From a checkpoint of a small sound classifier.
Model: 2.9M parameters, log mel input, activation relu, widths [192, 288, 432], rnn lstm.
Training: soap at rate 0.0029, 8200 steps, held-out accuracy 96%.
Rows from block 2 of a small sound classifier, named by matrix and row number. Each number is 128 + 24 x the weight over its row's rms, rounded and kept within 0 to 255. All counts start at 0. Numbers have three digits each.
After each channel's rows are labels from the 100 clips, of 14848, where the channel reaches its highest value: "responds to" is what is common among them. Only what is clearly more common there than usual is listed. The data: short read English sentences (LibriTTS-R).
# conv: width-3 conv, stride 2 (model.blocks.2.conv.weight, 432x288x3, each kernel summed), inputs 144-215

conv.377:115130104099112069153118140087090136093114139116157121141119096102119114121117127132121134139163119153108170150138116076144128136114125149124130155108139103132137113130090163138146144108122111113131118141135140094133
responds to: voice: female

conv.97:108136141109131141146126115112094124118155162141132167130144176123122143100134133151134143174130113130138096128116109092123111079126126102138140136127132158151129129148113123130124171132144173136097118098092136141132
responds to: voice: male

conv.416:133123156124158125158121126140131128135121084121098109148123140114111089183119108100104136087156141143110137112108162127096133141106101135115153135098125102161148089142162132089109093122123152090129100101103135164196
responds to: voice: male

conv.358:098141132164129162116124141131113155162101177099112133177140140199164110093089169136137098107122149154177124157155155146128119119122154148169164105156158127122123124175115110113138128133143140113122147101112083125120
responds to: voice: female

conv.352:121117102132131086130096136099110150099111100143146109182116080147104101129160130125111171141166133183159102152158145119125097105142141133124129144147140137113147116144142146091109150127114125127093110105157116122152
responds to: voice: female

conv.360:160130109122130190127060160138108127108175094216153111181129124112117054128125117129115112122140095122151119129120136120132158138129152101139132152134120133141154143142089097105141096138094074127124124098096104101130
responds to: voice: male

conv.402:139141148146112154099133139105140088142085131132144129103150139163126109164143122117167128057122100094124139128099147111107148149086142137147133119100114135131078120093171152093149110108137113124187136192132104129124
responds to: voice: female

conv.110:148115136140137089122118139156098135127158079172169122188132122161132119102164123137124168118159100121097076118126118126128172124133164124110152156127112124125128147125178127144093168130107107143113136128150121129147
responds to: voice: female

conv.73:171170132127148119124134084155174133164146132163134125114135176128139151187115104147090126135117128141116158158107137144135157091121154148118103140148154149143127103164120134154157131095143160078090172152133127132160
responds to: voice: female

conv.426:144117177162139114143114176156129143135153101148117116122117122079144119121139125123154141154129096080113115106133127134120110144144105131173122129143123131097152112099132092108138120131152045115089132122154088124108
responds to: voice: male

conv.231:165139153132149109163080160164136100128094074183129123143124118148140151090118112138148100111137161125094135108077133167081125174119161117072123124117140130171148136180112149115103133134118100128096146133146133131144
responds to: voice: male

conv.422:134118145074122128123136160151132120093144117140153125133145098143126124093200120143154116154151089147127129139137103129126130196160174150166133147149127122147115110173117128136143112144139114144130131104123132110131
responds to: voice: male

conv.163:148169152164144106129147111130159129147156090188079110113117104185097135157094126120127139138159123137104121168112132133094145112120124126163146124083131170167183126140181104107132097102111163112140124158123162125139
responds to: voice: male

conv.322:166128127093140119132124112145108113159174103157131116130099131137144115129097140115060119119141143157110118077149149112150126115152118154116157123087139153132139098163114125149166145100096155138128104111142128085187
responds to: voice: male

conv.319:106118140152105126147150170143119124162128166104138108124178128109114096122144157145159137129151116143169092144166137188177118151115151128148138130189137139119146183135169159060122074139155148136156148176131139168150
responds to: voice: male

conv.184:159139104153128129133150115119159138086132120124156129143123107168125140142145126133117193169137123169104163178120130141136152118176156120088126136112141159151135131114139134174176138110097171146123124128160125125130
responds to: voice: female

conv.316:132123127110138156102133136090085098128112140122097082142150123136130053152105115123156128118145145140125135112122151115130159154123118148130128102095140120151121103181144161053111139131090119119149150140083134140126
responds to: voice: male

conv.272:099092094145134057139115136132170117108120096111167110172122095133121135126116145171169205138148102112131103169131108107130151130131138106157131146156163153111152163119181122114153132111116164097114129139169150105140
responds to: voice: female

conv.273:092116096114117128141089122130123104105117126116127099149127119170137100174122150133123129139138141134103123160144168091143155129144146124153128091086108181128115126139150164116137141113112085160140101122119107112111
responds to: voice: female

conv.298:170114151121130135126125134111156129108139074124166099134134125130144104136131111162085191127100160095107170120126112166127106105181152168108116142137166159141132120155107164109171136114102127142099089186145160121138
responds to: voice: female

conv.275:226145150124152139115151136086108132143168135195118095111103143134114131131130160099115140114095134114094106127127140151111118065136098147161140116136113133175176131116124142144111116110157130114110137115134122114131
responds to: voice: male

conv.210:152135075134100142207159100168156155071160156128118133142165130150147128157152106124130097143095125166144133159135154132120122129124127127133118095166161144128154154122111132151149108139126071141108161141113126122130
responds to: voice: male

conv.50:117136128116114192120141133134140126155123142108122153153157145094116112117120169152123142090143165137133140106110139153122103145123140162105137129188175129089123162111120138096116130106122158179107155160124116150115
responds to: voice: female

conv.372:108154135123151126071135108112119119112115127122138096129097122145121142161125109121105116130121074129100068082080112106094132134133138118125169145093112130117140095133160156150126115117118131112129083104141099127151
responds to: voice: female

conv.168:111123124140147129132118134102071136142133100134117123136128136172117095128155143159138147129141146126092104105137109131140162125139110115134113109109128176110123137160153098114108131119102136147113140077123114154114
responds to: voice: female

conv.211:145104118142110112152123161125110118132135173150119122137189133092090106149149155126129112101133110139188134102150127161165130119142098140148116145176135147136182195144150173124102075142114119135148173142113138115099
responds to: voice: male

conv.397:147155099155068127103083124102089151129134100123098120147123107143129157198148137105121126114147101091107089133104100107118158120071087116128130127107120140144091134129171155131101109105125130131119091099152119145122
responds to: voice: female

conv.213:120084103140180150118138109114150131098103090132165090137083123113155087152139102123098169125137110090080109138165102098112130105103142117127148140138136131134134103138148112103170161147114127096121115137183112129117
responds to: voice: female; the word "is"

conv.375:086109155128145135125181141093157133155134159068093126124126124134135148109107122109194116165104121122147089132101144112129104136126103123088162140135152147086082117112151140085155147126145194188132104163112143111104
responds to: voice: male

conv.281:105156127135115121134116178135097123108109105146138121132127110119140087146125117124190131127187123104130149168137106109122128210132097122157141114116124148114092146111115129096140101142128091134163118066142115105070
responds to: voice: male

conv.130:116150119125119170135175107131149146137120159112149151141132125130173141144151130144120097114123124150116132119121142142123107111132147129127103118121135171113154144121130160122142163146141128129129123165155159157138
responds to: voice: female

conv.20:124091172208141137116093160135085144085128095144118102148137130126108099135116150123129133122165118134094093106104122141131134190118104137128137127111137098144148101124114135090096128154124085146112138133088151076157
responds to: voice: male

conv.115:147159133137125136126158136137157157133091160102125133145167145126131137112128141120101123108136126153121132149123134127143158122126143109137090150136132130161112111161106088185107125097163109132109185122109138134144
responds to: voice: male

conv.221:119089138138131141115127116086153097176142083137156128116132120123120128140130118127105151097177121183094126148110132125124133137112133131159137115135120161082124145101135189146147096124113179141143113133134118113166
responds to: voice: female

conv.5:083134120151102175082129136129119129160088171111124124103134126100148096081126145128134144102118074097105151161155075151106152137116125143109132111110118114129111157116141094098140091112131132147166144121136113152123
responds to: voice: female

conv.246:160136128131115123122152107089146116145123136132145112122153121127136090125167142156125132124128111107133125110125125191126149176146145151155143124118117152154121129139159193131147154118109145154089149187150144147124
responds to: voice: female

conv.198:161110140159092126164142155104150128172158128134124134103150152123134120148081147130157177177134138151168134120136180140150132161136101154116130144137129159133162140128140118162153138124115127105143110104149170107160
responds to: voice: male

conv.376:156154104109150070131149128107145097103156153132152098106097153116121135100146122148141180163134157124111114120117124104127167115186115149171125108099132163166117140151122126199132095137156147135128105161132144152153
responds to: voice: male

conv.38:145131119083061090165117140125128118147149088176139106152087123104122114157095108126121177159136168140098185131098130130112180141145101120122133163124095135143124115111145107121147116096109115111120093116144165105121
responds to: voice: female

conv.119:125084122126131145147097124185124173133178119154128110112113144139129088130131127103134101138117152122094146119127165154134106143104120116164138142134172139139125130116113096120149137148145100100100094057140099115110
responds to: voice: male

conv.310:132146115137117165148117153139077143159117136141144125165135148142161109165113158106118127156172109089096120105083123183106146133100100137101205169135098103122111142108131152128147163127098134099176160111105124137160
responds to: voice: female

conv.251:141134146134125177114079109133127148121127140123087131088128165125127122150113109110141090116125116120139166142085159112121139138068126130131117161099128107128122091134159086111133107106119116172116113081151177108155
responds to: voice: male

conv.96:121147115141134155083093133124102129127103125114140160149189145108135152119140145140099166123140132096084178121137097137100114131119115108114135134157142109127123181134123102150162109116112136136125160154129133124135
responds to: voice: female

conv.400:137156100093114143157110087093120120098124124131101119130138117129118102124161150136163130116123166126128117104139137169120148131085135141111141119141131111145078116165120137101123148107117154118123177159118097167155
responds to: voice: female

conv.124:098097115126126094107099133101087119114137108111141086142099145166137096158136137159137163124106149107102106101102143152151142142148133106142149146098136154077104149091177160125116146125079116156106147121158110117143
responds to: voice: female; the word "is"

conv.177:140124146157107128111144104115123104171134109148141099163099115161133127130134116122150145142107074155095107152112131131124135102163135094152140141103140213125160116112149144175132136106120155137172098117173159096127
responds to: voice: female

conv.280:181143109184149116134114109084154122142126138107138110125113136122136116098142136150127146103127140097128120101164130109110118119112124134140157115145058154117126152133174101119135170143136105108110169112145147152127
responds to: voice: female

conv.196:133111129110116209158104127128125109130135100114115169105112152096109114173164128119161112111117143112127127094128166132134122135120098116086159146133121112116130086133136115150154109129112116164087131119112113147164
responds to: voice: female

conv.406:124125147157130093148165132115114122160146135118076128097156141145085156108122114114144080166196117165101150162136174152124091130077092112136108109101146153156151093122170145140130127119125163066157127153098127162172
responds to: voice: male

conv.80:170117136157141183095143144119089125116161116156152190122120153134127167122199189138109131115142099138161110140153128117156166139134136123151121137131140170113149134152154127190134128157117150156093120132145162101172
responds to: voice: male

conv.236:146116140157160115130099151104104145081146127129162115130134140104148131141119090110117163169139145060172147143142139142117133109141098147121163109115145120126130146111124133089176150132159137083093132115114148152121
responds to: voice: female

conv.349:101142117121108129120096132172116134080074135133148161095136100134144173113113109128130085117165123120098147154129111119114124158138128103125131101149085100125094123109125107163118126134132112130143118135129091176104
responds to: voice: male

conv.58:170156148140118114116105135172181185135143144191077165173153120143129162154114120117129098113140142093097136170143144116149108121139123146129109107103156125144141133133144107126124113132172134117126090091127140151065
responds to: voice: male