{"model": "sound classifier", "dataset": "short read English sentences (LibriTTS-R)", "train_examples": 26041, "gain_aug_db": 10, "noise_aug": 0.01, "n_mels": 64, "hop_length": 160, "input": "log_mel", "spec_augment": false, "win_length": 512, "targets": ["voice"], "num_classes": 2, "arch": "crnn", "norm": "batchnorm", "activation": "relu", "padding_mode": "replicate", "depths": [1, 1, 1], "kernel_size": 3, "stem": "single", "widths": [192, 288, 432], "rnn_width": 128, "rnn": "lstm", "bidirectional": true, "rnn_residual": true, "rnn_layers": 5, "mixing": "cutmix", "loss": "cross_entropy", "optimizer": "soap", "beta2": 0.95, "lr": 0.0029, "beta1": 0.95, "shampoo_beta": 0.95, "eps": 1e-08, "precondition_frequency": 32, "max_precond_dim": 1536, "merge_dims": true, "one_sided": true, "adamw_lr_other_params": 0.00085, "grad_clip": 5.0, "steps": 8200, "batch_size": 256, "epochs": 80.6, "lr_schedule": "cosine_restarts", "final_lr_fraction": 0.01, "warmup_steps": 240, "weight_decay": 0.3, "adamw_weight_decay_other_params": 0.05}
Rows from block 2 of a small sound classifier, named by matrix and row number. Each number is 128 + 24 x the weight over its row's rms, rounded and kept within 0 to 255. All counts start at 0. After the name is the row's rms in percent of the matrix's.
After each channel's rows are labels from the 100 clips, of 14848, where the channel reaches its highest value: "top examples" is what is common among them; "loudest band" is the band of the loudest frequency at the time of the peak. Only what is clearly more common there than usual is listed. The data: short read English sentences (LibriTTS-R). In brackets: how many of the 100, against the usual share in percent.
# conv: width-3 conv, stride 2 (model.blocks.2.conv.weight, 432x288x3, each kernel summed), inputs 0-71

conv.10 103 [131 124 155 141 122 147 115 172 123 130 115 128 147 124 139 147 164 128 110 111 134 148 144 171 133 124 162 131 135 115 109 167 131 135 100 148 130 128 128 142 142 189 128 135 118 110 177 170 167 105 165 166 107 104 114  77 109 170 150 136 109  99 113 142 113 103 120 117 112 123  91 138]
top examples: voice: female (100 vs 53.9)
loudest band: 500 to 1000 Hz (31 vs 6.9)

conv.219 100 [107 199 178 155 155 126 102  78 119 136 130 129 121 115 125 148 105 173 123 111 150 159 137 130 137 168 153 132 125 119  79 149  86 134 133 115 108  92 128 123 111 168 134  94 155 137 117  78 117 118 139 128 109 139 131 116 106 161 139 178 137 152 155  94 153 109 210 127  92 105 107 131]
top examples: voice: male (99 vs 46.1)
loudest band: 250 to 500 Hz (53 vs 12.7)

conv.162 096 [110  76 122 107 127 143 146 118 105 115 122 108 143  97 119 111 133 119 119  85 144 101 169 113  75 121 147 101  56 104 135 152 150 129 167  92 119 147 112 109 108 154 126 119  98 161 128 143 163  83  97 112 164 140 130 103 122 113 109 139 133 136 156 102 114  74 129 155  87 177 112 143]
top examples: voice: female (89 vs 53.9)
loudest band: 250 to 500 Hz (42 vs 12.7)

conv.240 083 [157 112 185 160 127 123 118 142 127 148 153 174  85  86 141 168 137 140 173 101 143 114 143 129 134  97 129 164 118 172 127 149 120 178 122 105 116 135 140 134 147 131 131 138 140 162 147 114 126 137 131 169 121 120 143 124  75 126 142 105 103 182 135 117 144 116 169 137  96 116 116 124]
top examples: voice: male (78 vs 46.1)
loudest band: 250 to 500 Hz (32 vs 12.7)

conv.223 102 [167 124  76 175 161 140 135 115 138 136 179 118 190 123 135 103 114 138 133 148 117 148  93 126 110 181 102 111 148 106 135 110 146 130 127 135 145 121 144 126 114 104 175 112 206 136 124 103 154 127 116 118 101  99 144  99 136 130 122 130 137 122 162 109 133  96 107 131  97 117 181 151]
top examples: voice: male (95 vs 46.1)
loudest band: 250 to 500 Hz (40 vs 12.7)

conv.353 091 [117 152 180 164 110 138 171 137 154 135 145 124 159 137 133 149 148 160 147  89 159 152 174 165 126 129 143 110  85 138 135 113 111 111  96 146  85 129 158 121 146 126 142 120 163 175 133 128 133 126 126 156 158 100 119 119 111 150 126 140 124 152 132 133 126  65 140 152  81 131 127 149]
top examples: voice: male (88 vs 46.1)
loudest band: 250 to 500 Hz (30 vs 12.7)

conv.356 090 [ 90  94  91 110 125 136 140 120 183  95 140 120 105 133 113  98 125 146 147 135 146 110 146  99  85 118 166 132 134 121 148 131 141 128 127 163 105 163 138 142 123 101 144 149 114 182 164 127 166 110 120 116 158 142 149 124 107 130 114 107 134 164 167  99 138 166 145 104 135 147  91 126]
top examples: voice: female (100 vs 53.9)
loudest band: 250 to 500 Hz (46 vs 12.7)

conv.229 094 [206 169 133 118 117 151 188 121 142 141 122 122 170 153 135 101 132  99 107 158 145 149 134 108 133 134 116 131 148 124 196 108  98 127 129 108 148 143 122 132  92 134 136 194 132 138 105 136 107 129 117 142 146 105 145 124 122 101  74 113 110 110 138 153  99 117 127 123 137 106 149  74]
top examples: voice: female (100 vs 53.9)
loudest band: 4000 to 8000 Hz (41 vs 3.7)

conv.20 101 [111 131 165 180 134 152 157 143 139 113 157 134 125 107 142 134 140 101 160 156 143 186 159 128 119 137 138 161 136 128 100 150 125 131 130  77 105  98 159 117 108 129 145 107 159 139 108 129 136 138 125 144 136 155  90  95  80 148 116 114 155 129 154 115 179 136 129 153 125 118 120 149]
top examples: voice: male (95 vs 46.1)
loudest band: 250 to 500 Hz (56 vs 12.7)

conv.312 094 [100 152 109 135 167 101 120 155 134 131 149 125 139 104 154 145 155  88  97 119 141  99 168 149 164 154 121 111 144 118 113 129 128 126 109 175 107 167 114 169 105 139  97 116 156 129 157 114 184 150 137 135 134 112 178 138 117  98 139 126 171 129 153 112  90 147 134 127 133 142 116 145]
top examples: voice: male (78 vs 46.1)
loudest band: 500 to 1000 Hz (53 vs 6.9); 250 to 500 Hz (35 vs 12.7)

conv.324 101 [ 97 134 137  85 143 134 150 181 126 140 112 105 216 121 125 102 112 156 134 133 130 123 124 158 131 136 136 142 106 136 117 141 108 163 107 158 118 142 112 142  98 136 117 135 169  98 103 105 160 131 139 120 109 168 163 111  94 132 206 126 140 117  82 118 124 172 143 156 141  93 135 190]
top examples: voice: male (78 vs 46.1); the word "of" (25 vs 9.7)
loudest band: 250 to 500 Hz (44 vs 12.7)

conv.388 095 [136 153 118 102 136 128 118 164 161 165  81  99 131 124 158 123 131 134 113 116 127 117 123 150 121 127 157 109 138 153 118 130 108 140 133 165 123 131 105 101 105 123  93 115 125  48 135 160 148 142 114  99 120 117 137 104 125 107 131  83 118 124 122 128 117  96 132  99 180 106 125 158]
top examples: voice: female (82 vs 53.9)
loudest band: 500 to 1000 Hz (37 vs 6.9)

conv.183 102 [119  88 153 107 145 125 104 136 130 161 105 135 149 120 133 160 110 112 143 152 110 176 128 169 103 115 140 106 143 115 111 139 120  91 134  88 112 134 143 118 109 128 113 153  79 111  96 131 105 155 125 134 174 141  88 186 137  94  85 154 157 131 114 164 145 133 109 109 167  98 154 104]
top examples: voice: male (81 vs 46.1)
loudest band: 4000 to 8000 Hz (25 vs 3.7)

conv.104 090 [172 145 115 126 143 110  86 132 125 120 116 132 110 134 122 110 155 115 114 154 124 108 129  85 114 126 103 112 144 115 145 136 111 105 115 161 132 152 121  72 162 122 117 138 116 126 164 143 146 141 130 114 127 149 115 118 104 117 114 114 130 146 125 125 136 165  82  81 123 106 134 109]
top examples: voice: female (85 vs 53.9)
loudest band: 250 to 500 Hz (33 vs 12.7)

conv.106 105 [133 143 136 113 150 117 130 128 152 106 110 107 105 144 116 137 125 167 165 132 124 128 135 139 154 164  98 117 128 155 117 137 135 123 132 200 128 123 102 109 143 119 110 160 125  82 160 164 111 143 150 128 130 124 119 153 156 136 143 140 128 133  87 144 164 110 141 129 128 103  78 147]
top examples: voice: male (93 vs 46.1)
loudest band: 250 to 500 Hz (30 vs 12.7)

conv.340 112 [129 126 105  68 127  83 158 119 108 131 149 110 130 113 128  86 137 161 138  91  85 123  98 127 142 116 171 118 117 101 175 129 148 116 111 141 150 137 131 167 121 113 177 140  89 116 132 142 138 112 116 103  90 117 107 115 148 105 102  99 154 121 106 143 115 134 102 124 123 118 135 107]
top examples: voice: female (97 vs 53.9)
loudest band: 250 to 500 Hz (81 vs 12.7)

conv.313 096 [131 113 101 161 152 154 131 147 119  96 117 118 165 108 178 108 125 123 159 129 117 111 144 144 152 135 107 157 152 122 142 133 169 146 139 132 133 156 162 123 144 129 140 103 136 135 106 105 148 120 136 140 107  94 136  99 134 139 177 153 135 155 133 150 134 172 129 158 129 150 182 157]
top examples: voice: male (94 vs 46.1)
loudest band: 250 to 500 Hz (45 vs 12.7)

conv.127 097 [155 102 129  86 129 127 149 125  93 124 113 133 176 124 158 131 143 139 120 151 138 129 137  82 107 114 125 100 121 119 179 198 125 125 163 118 133 132 115 138 110 138 102 196  75 111 169 182 114 137 140 143 152 133 114 154 144 101  70 120 136 130 131 146 139 179 120 120 123 157  61 129]
top examples: voice: female (100 vs 53.9)
loudest band: 250 to 500 Hz (40 vs 12.7)

conv.147 096 [185 133 146 139 128 118  76 116 119 130 127 110 159  94 130 105 109  99 156 122 109 181 158 106  77 117 104 144 105 114 158 111 111 142 104  84 156 163 129 148 122 106 160 106 128 111 114 154 194 118 125 120 124 129 126 148 128 121 165 137 116 115 155  86 139 106 128 127  74 117 210 139]
top examples: voice: male (97 vs 46.1)
loudest band: 500 to 1000 Hz (26 vs 6.9)

conv.287 112 [146  69  98  97  89  90 133 121 107 109 140 143 143 114 101 138 111 135 133 115 113 147 134  76 137 131 133 123  95 125 164 107 134  81  94 158 100 137 176 101  83 111 132 118  95 167 121 115 127 121 121 144 117 123 150 126 137 125 100 123 158  96 102 133 118 107  94 124 115 117 146 104]
top examples: voice: male (80 vs 46.1)
loudest band: 4000 to 8000 Hz (57 vs 3.7)

conv.282 114 [129 154 127 101 126 112 100 161 145 161 148 150 144 139 134 149 143 116 129 175  91 118 109 129 172 138 108 119 135 129 133 112 143  97 104 116 186 114 135 153 115  99 123 156 114 136 148 136  99 144 148 101 154 151 101 184 195 140 132 118 102  82 121 157 107 137 108 121 130 134 118 149]
top examples: voice: female (100 vs 53.9)
loudest band: 4000 to 8000 Hz (60 vs 3.7)

conv.410 098 [133 105  76 130 112  98 161 138 119 162 143 117 111 140 136 129 103  89 123 155 134  88 119 120 113 152 130 129 176  88 152 137 133 127  95  93 152 169 107 134  90 148 123 169 135 114 104 135 172 122 129 122 136 131 160 115 111 112  95 116 129 112 149 148 125 152  87 137 107 112 142 156]
top examples: voice: female (81 vs 53.9)
loudest band: 250 to 500 Hz (30 vs 12.7); 500 to 1000 Hz (29 vs 6.9)

conv.341 095 [116 146 148 112 100 143 101 142  88 113 165 129 129 112  87 110 147 134 133 107 144 152 113 116 129 156 130 140 119 170 101 125 171 162 127 144 127 117  98 117 134 157 132 106 159 105 138  78 119 106 128 115 162 163 135 127 120 134 221 107 140 143 116 123 129 126 145 170 163 150  99 164]
top examples: voice: female (85 vs 53.9)
loudest band: 250 to 500 Hz (39 vs 12.7)

conv.397 093 [106 130 124 103 157 151  91 124 100 140 153 114 147 123  87 107 113 133 124  98 126 139 112  80 162 144 112 144  96 110 177 123 120 118 127 120 154 144 156 161 110 133 124 126 116 138 140 127 154 106 109 114 150 142 153 103 116  89 102 111 112 150 127  83  89 128 180 115 132 125 133 157]
top examples: voice: female (98 vs 53.9)
loudest band: 250 to 500 Hz (56 vs 12.7)

conv.405 099 [156 128 143 134 107 155 131 166 165 114 129 111 157  95 157 113 132 147 130 133 181 123 122 136 145 117 131 124  91 133 133 126 121 147 193 104 170 153 153 144 138 137 101 170 133 157 131 128 151 120 104 113 176 146 101 150 115 125 110 148 124 168 164 172 174 133 126 134 112 151 118 171]
top examples: voice: female (100 vs 53.9)
loudest band: 500 to 1000 Hz (38 vs 6.9); 250 to 500 Hz (36 vs 12.7)

conv.362 108 [145 120  95 127 136 133  97 100 128 163 100  96 135 105  65 117 124 158 109 144 104 145 143  85 137 122 126 140  98 152 172 158 146 148 146 116 163 104 175 120 141 138 112 111 156 135  98 138 137 150 115 122 109 145 167  96 113 112 140 104  93 170 121 138 116 136 144 140 138 116 112 172]
top examples: voice: female (100 vs 53.9)
loudest band: 500 to 1000 Hz (46 vs 6.9); 250 to 500 Hz (38 vs 12.7)

conv.311 098 [115 105 155 103 109 183 164 169 147 142  81 127 154 128 100 103 157 163 161 108 122 138 107 119 118 104 175 141 144 127 113 139 107 127  99 162 143 116 137 151 130 138 150 148 119 147 146 173 140 143  90 119 106 115  92 128 141 123 162 158  84 138 133 105 125 120 149 173 118 100 124 120]
top examples: voice: female (95 vs 53.9)
loudest band: 250 to 500 Hz (58 vs 12.7)

conv.84 101 [160 146 102 123 112 118 156 106 160 132 121 128 157  76 179 124 156 123 144  87 145 103 169 165 137 105 119 128  98 115 157 151 106 153 109 142 112 117  99 136 112  91 130  85 111 105 138 112 128 131 112 129 134 105 112 136 145 136 124 123 163 140 118 130 115 118 146 120 135 107 126 160]
top examples: voice: male (97 vs 46.1)
loudest band: 4000 to 8000 Hz (50 vs 3.7); 2000 to 4000 Hz (39 vs 1.5)

conv.169 107 [154 116  97 140 114 140  97 109 129 123 144  90 131 132  91 128 121  87 113 126 126 107 132 143 118 120 119 131  91 133 142 158 154 146 116  89 111 115 130 119 131 150 124 161 163 119 154 124 141 141 121 103 108 122  92 127 143 118 139 125 121 115 128 127 128 119 129 130 171 126 108 143]
top examples: voice: female (92 vs 53.9)
loudest band: 500 to 1000 Hz (37 vs 6.9); 250 to 500 Hz (30 vs 12.7)

conv.87 115 [120  80 112 110 115 129 101 108  86 110  97 136 130 123 137 119 108 102 133 135  93 134 155 138 107  88 133 133 141  96 137 141 107 105 126 108 138 112 170 148 125 114 132 124  65 161 108 131 146 122 123 132 131 121 118 145 113 113 107 146 117 102 121 119 108 158 130 130 153 140 155 127]
top examples: voice: female (91 vs 53.9)
loudest band: 250 to 500 Hz (66 vs 12.7)

conv.277 093 [201 152 136 108 117 142 210 126 157 146 124 152 120 116 161 150 103 145 109 175 145 117 132 151 123 115 166 114 118 140 141 172  95 136 141 128 129 114 105 100 130 117  77 198 116 134 100 152 108 106 117 171 103 112 147 123 154 124 120 132 106 109 134 109 126 152 150  88 124 132  75 141]
top examples: voice: female (93 vs 53.9)
loudest band: 250 to 500 Hz (35 vs 12.7); 500 to 1000 Hz (31 vs 6.9)

conv.344 115 [141 126 131 163 118 142 131 139 107 112 165 119 169 116 129 131 103  89 108 114 137 185 133 110 116 140 124 150  97 129 128 111 134 153 127 133 127 159 127 138 126 127 160 133 162  92 122 124 154 119 156 118 133 132 130 128 105 140 135 138  98 126 141 124  87 126 143 165  99 152 148 126]
top examples: voice: male (97 vs 46.1)
loudest band: 500 to 1000 Hz (49 vs 6.9)

conv.337 090 [127 139 126 109 147 115 118 100 122  86 131 184 173 112 155 154  95  88 137 136 155 134 119 161 178 133 133 143  77 129 120 144 178 120 142 104 138 119 158 129 144 162 118 146 154 131 107 126 162 135 125 140 118 148 118 121 177 132  97 143 139 130 145 138 141  92 154 121 124 108 135 157]
top examples: voice: male (84 vs 46.1)
loudest band: 4000 to 8000 Hz (38 vs 3.7)

conv.2 104 [165 124  89 160 128 155 116 157 147 161 106 125 189 140 100 121 107 110  85 116 129 108 126 114 132 116 127 180  94 146 127 166 108 133 113 103 121 104 139 122 134 147 131 140 130  98  81 164 157 193 126 103 115 148 158 102 166 116 117 136 140  84 134 143 133 114 136 161 110 159 144 165]
top examples: voice: female (100 vs 53.9)
loudest band: 250 to 500 Hz (39 vs 12.7); 500 to 1000 Hz (35 vs 6.9)

conv.366 090 [106 146 151 150 129 101 157 110 139 124 114 151  89 119 134 159 112 118 121 133 149 171 121 121 115 116 155 116 162 137  79 110 136 171 134  98 114 136 166 175 144 142 113 182 147 162 139 141 155  93 154 162 148 143  87 126 137 140 115 152 103 144 109 169 174 144 109 116 145 131 107 137]
top examples: voice: female (82 vs 53.9)
loudest band: 500 to 1000 Hz (27 vs 6.9)

conv.216 098 [127 153 131 116 108 120 133  98 169 157 126 142 150 184 146 127 116 140 129 136 129 161 136 141 170 134 109 132 148 149 115  91 166 159 126 109 138 168 135  94 148 134 121 114 148 100  97 102 119 137  99 144 154 146 120 135 130  85  87 137 147 133 175 144 129  88 125 144 115 135 163 100]
top examples: voice: male (94 vs 46.1)
loudest band: 500 to 1000 Hz (31 vs 6.9)

conv.342 115 [124  77 134 137  91 130  97 111 130 112 142 137  96 143  91 130 173 139 140 115 118  98 122 120  98  98 125 127  95 136 106 127 113 114 127 144 120 102 150 118 109 120  94 146 116 174  88 157 130 118 121 148 118 128 141 126 102 162 116 130 179 134 126 138 129 145 114 137 121 130 151 145]
top examples: voice: male (72 vs 46.1)
loudest band: 250 to 500 Hz (45 vs 12.7)

conv.130 109 [136 110 124 139 174 158 157 141 139 168 111 127 130 126 122 125 128 112 127 184 132 110 134 134 128 127 141 159 143 139 143 100 122 109 161 138 192 125 129 163 155 112 101 193 124 142 117 145 150 146 135 111 158 136 145 185 127 131 153 139 139 147 140 133 121 176 137 163 131 165  96 163]
top examples: voice: female (90 vs 53.9)
loudest band: 4000 to 8000 Hz (28 vs 3.7)

conv.389 107 [107  99 136 124 111 112 153 157  92 155 112 126 179  84 106 139 121 106 100 129 150 129 143 129 149 173 131 148 117  87 177 132  85 146 110 173 132 161 118 144  95 128 136 109 113 116 113 158 163 142 176 160 119 138 115  94 141 110 117 137 107 122 121 111  99 109 172 117 116 136 127 123]
top examples: voice: male (74 vs 46.1)
loudest band: 250 to 500 Hz (35 vs 12.7); 500 to 1000 Hz (29 vs 6.9)

conv.63 106 [116 120 209  94 132 128 139 114 137 106 134 137 147 107  88 144 142 115 148 131 154 145  93 143 139 101 133 135  99 135 124  99 138 172 102 192 118 107 109 132  96 155 143 162 115 106 105 117 137 145 142 158 172 152 131 138 123 122 110 117 139 190  79 155 124 154 121 163 136 156 107 147]
top examples: voice: female (90 vs 53.9)
loudest band: 4000 to 8000 Hz (36 vs 3.7)

conv.425 099 [128 116 126 155 147  95 101 110 125 148 176 171 100 147  93 163 121 102  94 131 121 110 143 161 150 163 125 123 109  95  79 136 154 136 131 157 154 145 141 144 141 101 131 142 165 126  91 149 118 137 191 172 129 112 176 106 153 157 126 144  90 151 145 114 120  98 118 122 176 125  95  81]
top examples: voice: male (98 vs 46.1)
loudest band: 500 to 1000 Hz (73 vs 6.9)

conv.7 084 [118 113 143 106 115 111 119 148 104 163 148  98 101 162 121 101 107 104 113 178 117 126 152 106 145 164  92 151 129 123 111 111 158 116 157 143 160 127 127 133 130 158 155 104 149 133 127 131 146  98 134 113 101 156 155 113 142 103  71 111 123 119 164 179 103 149 145 133 145 109 143 121]
top examples: voice: female (81 vs 53.9)
loudest band: 4000 to 8000 Hz (32 vs 3.7)

conv.232 096 [160  88  86 150 136 147 119 124 119  84 116 107 121 127 120 126  55  90 107 164 160 102 124 110 133 101 103 100 119 113 121 102 135 142 142 116 118 156 129 127 141  90 146 170 125 174 107 105 119 143  88 122 120  85 105 120  80 111 147 110 169 175 164 119 155 163 122 177 129 140 132 117]
top examples: voice: male (82 vs 46.1)
loudest band: 500 to 1000 Hz (63 vs 6.9)

conv.139 114 [124 131 144 159 132 149 111 151  88 117 148 123 103 112 136 110 132 132 163 104 125 136  87 106 151 157 128 114 111  86  89 142 126 107 112 151 117  87 134 165 103  98 155  91 100 150  94 129 145 139 131 136 118 150  98 145 150 142 114 161 142  84 116 119 155 138 194 124 107 129 152 166]
top examples: voice: male (75 vs 46.1)
loudest band: 250 to 500 Hz (48 vs 12.7)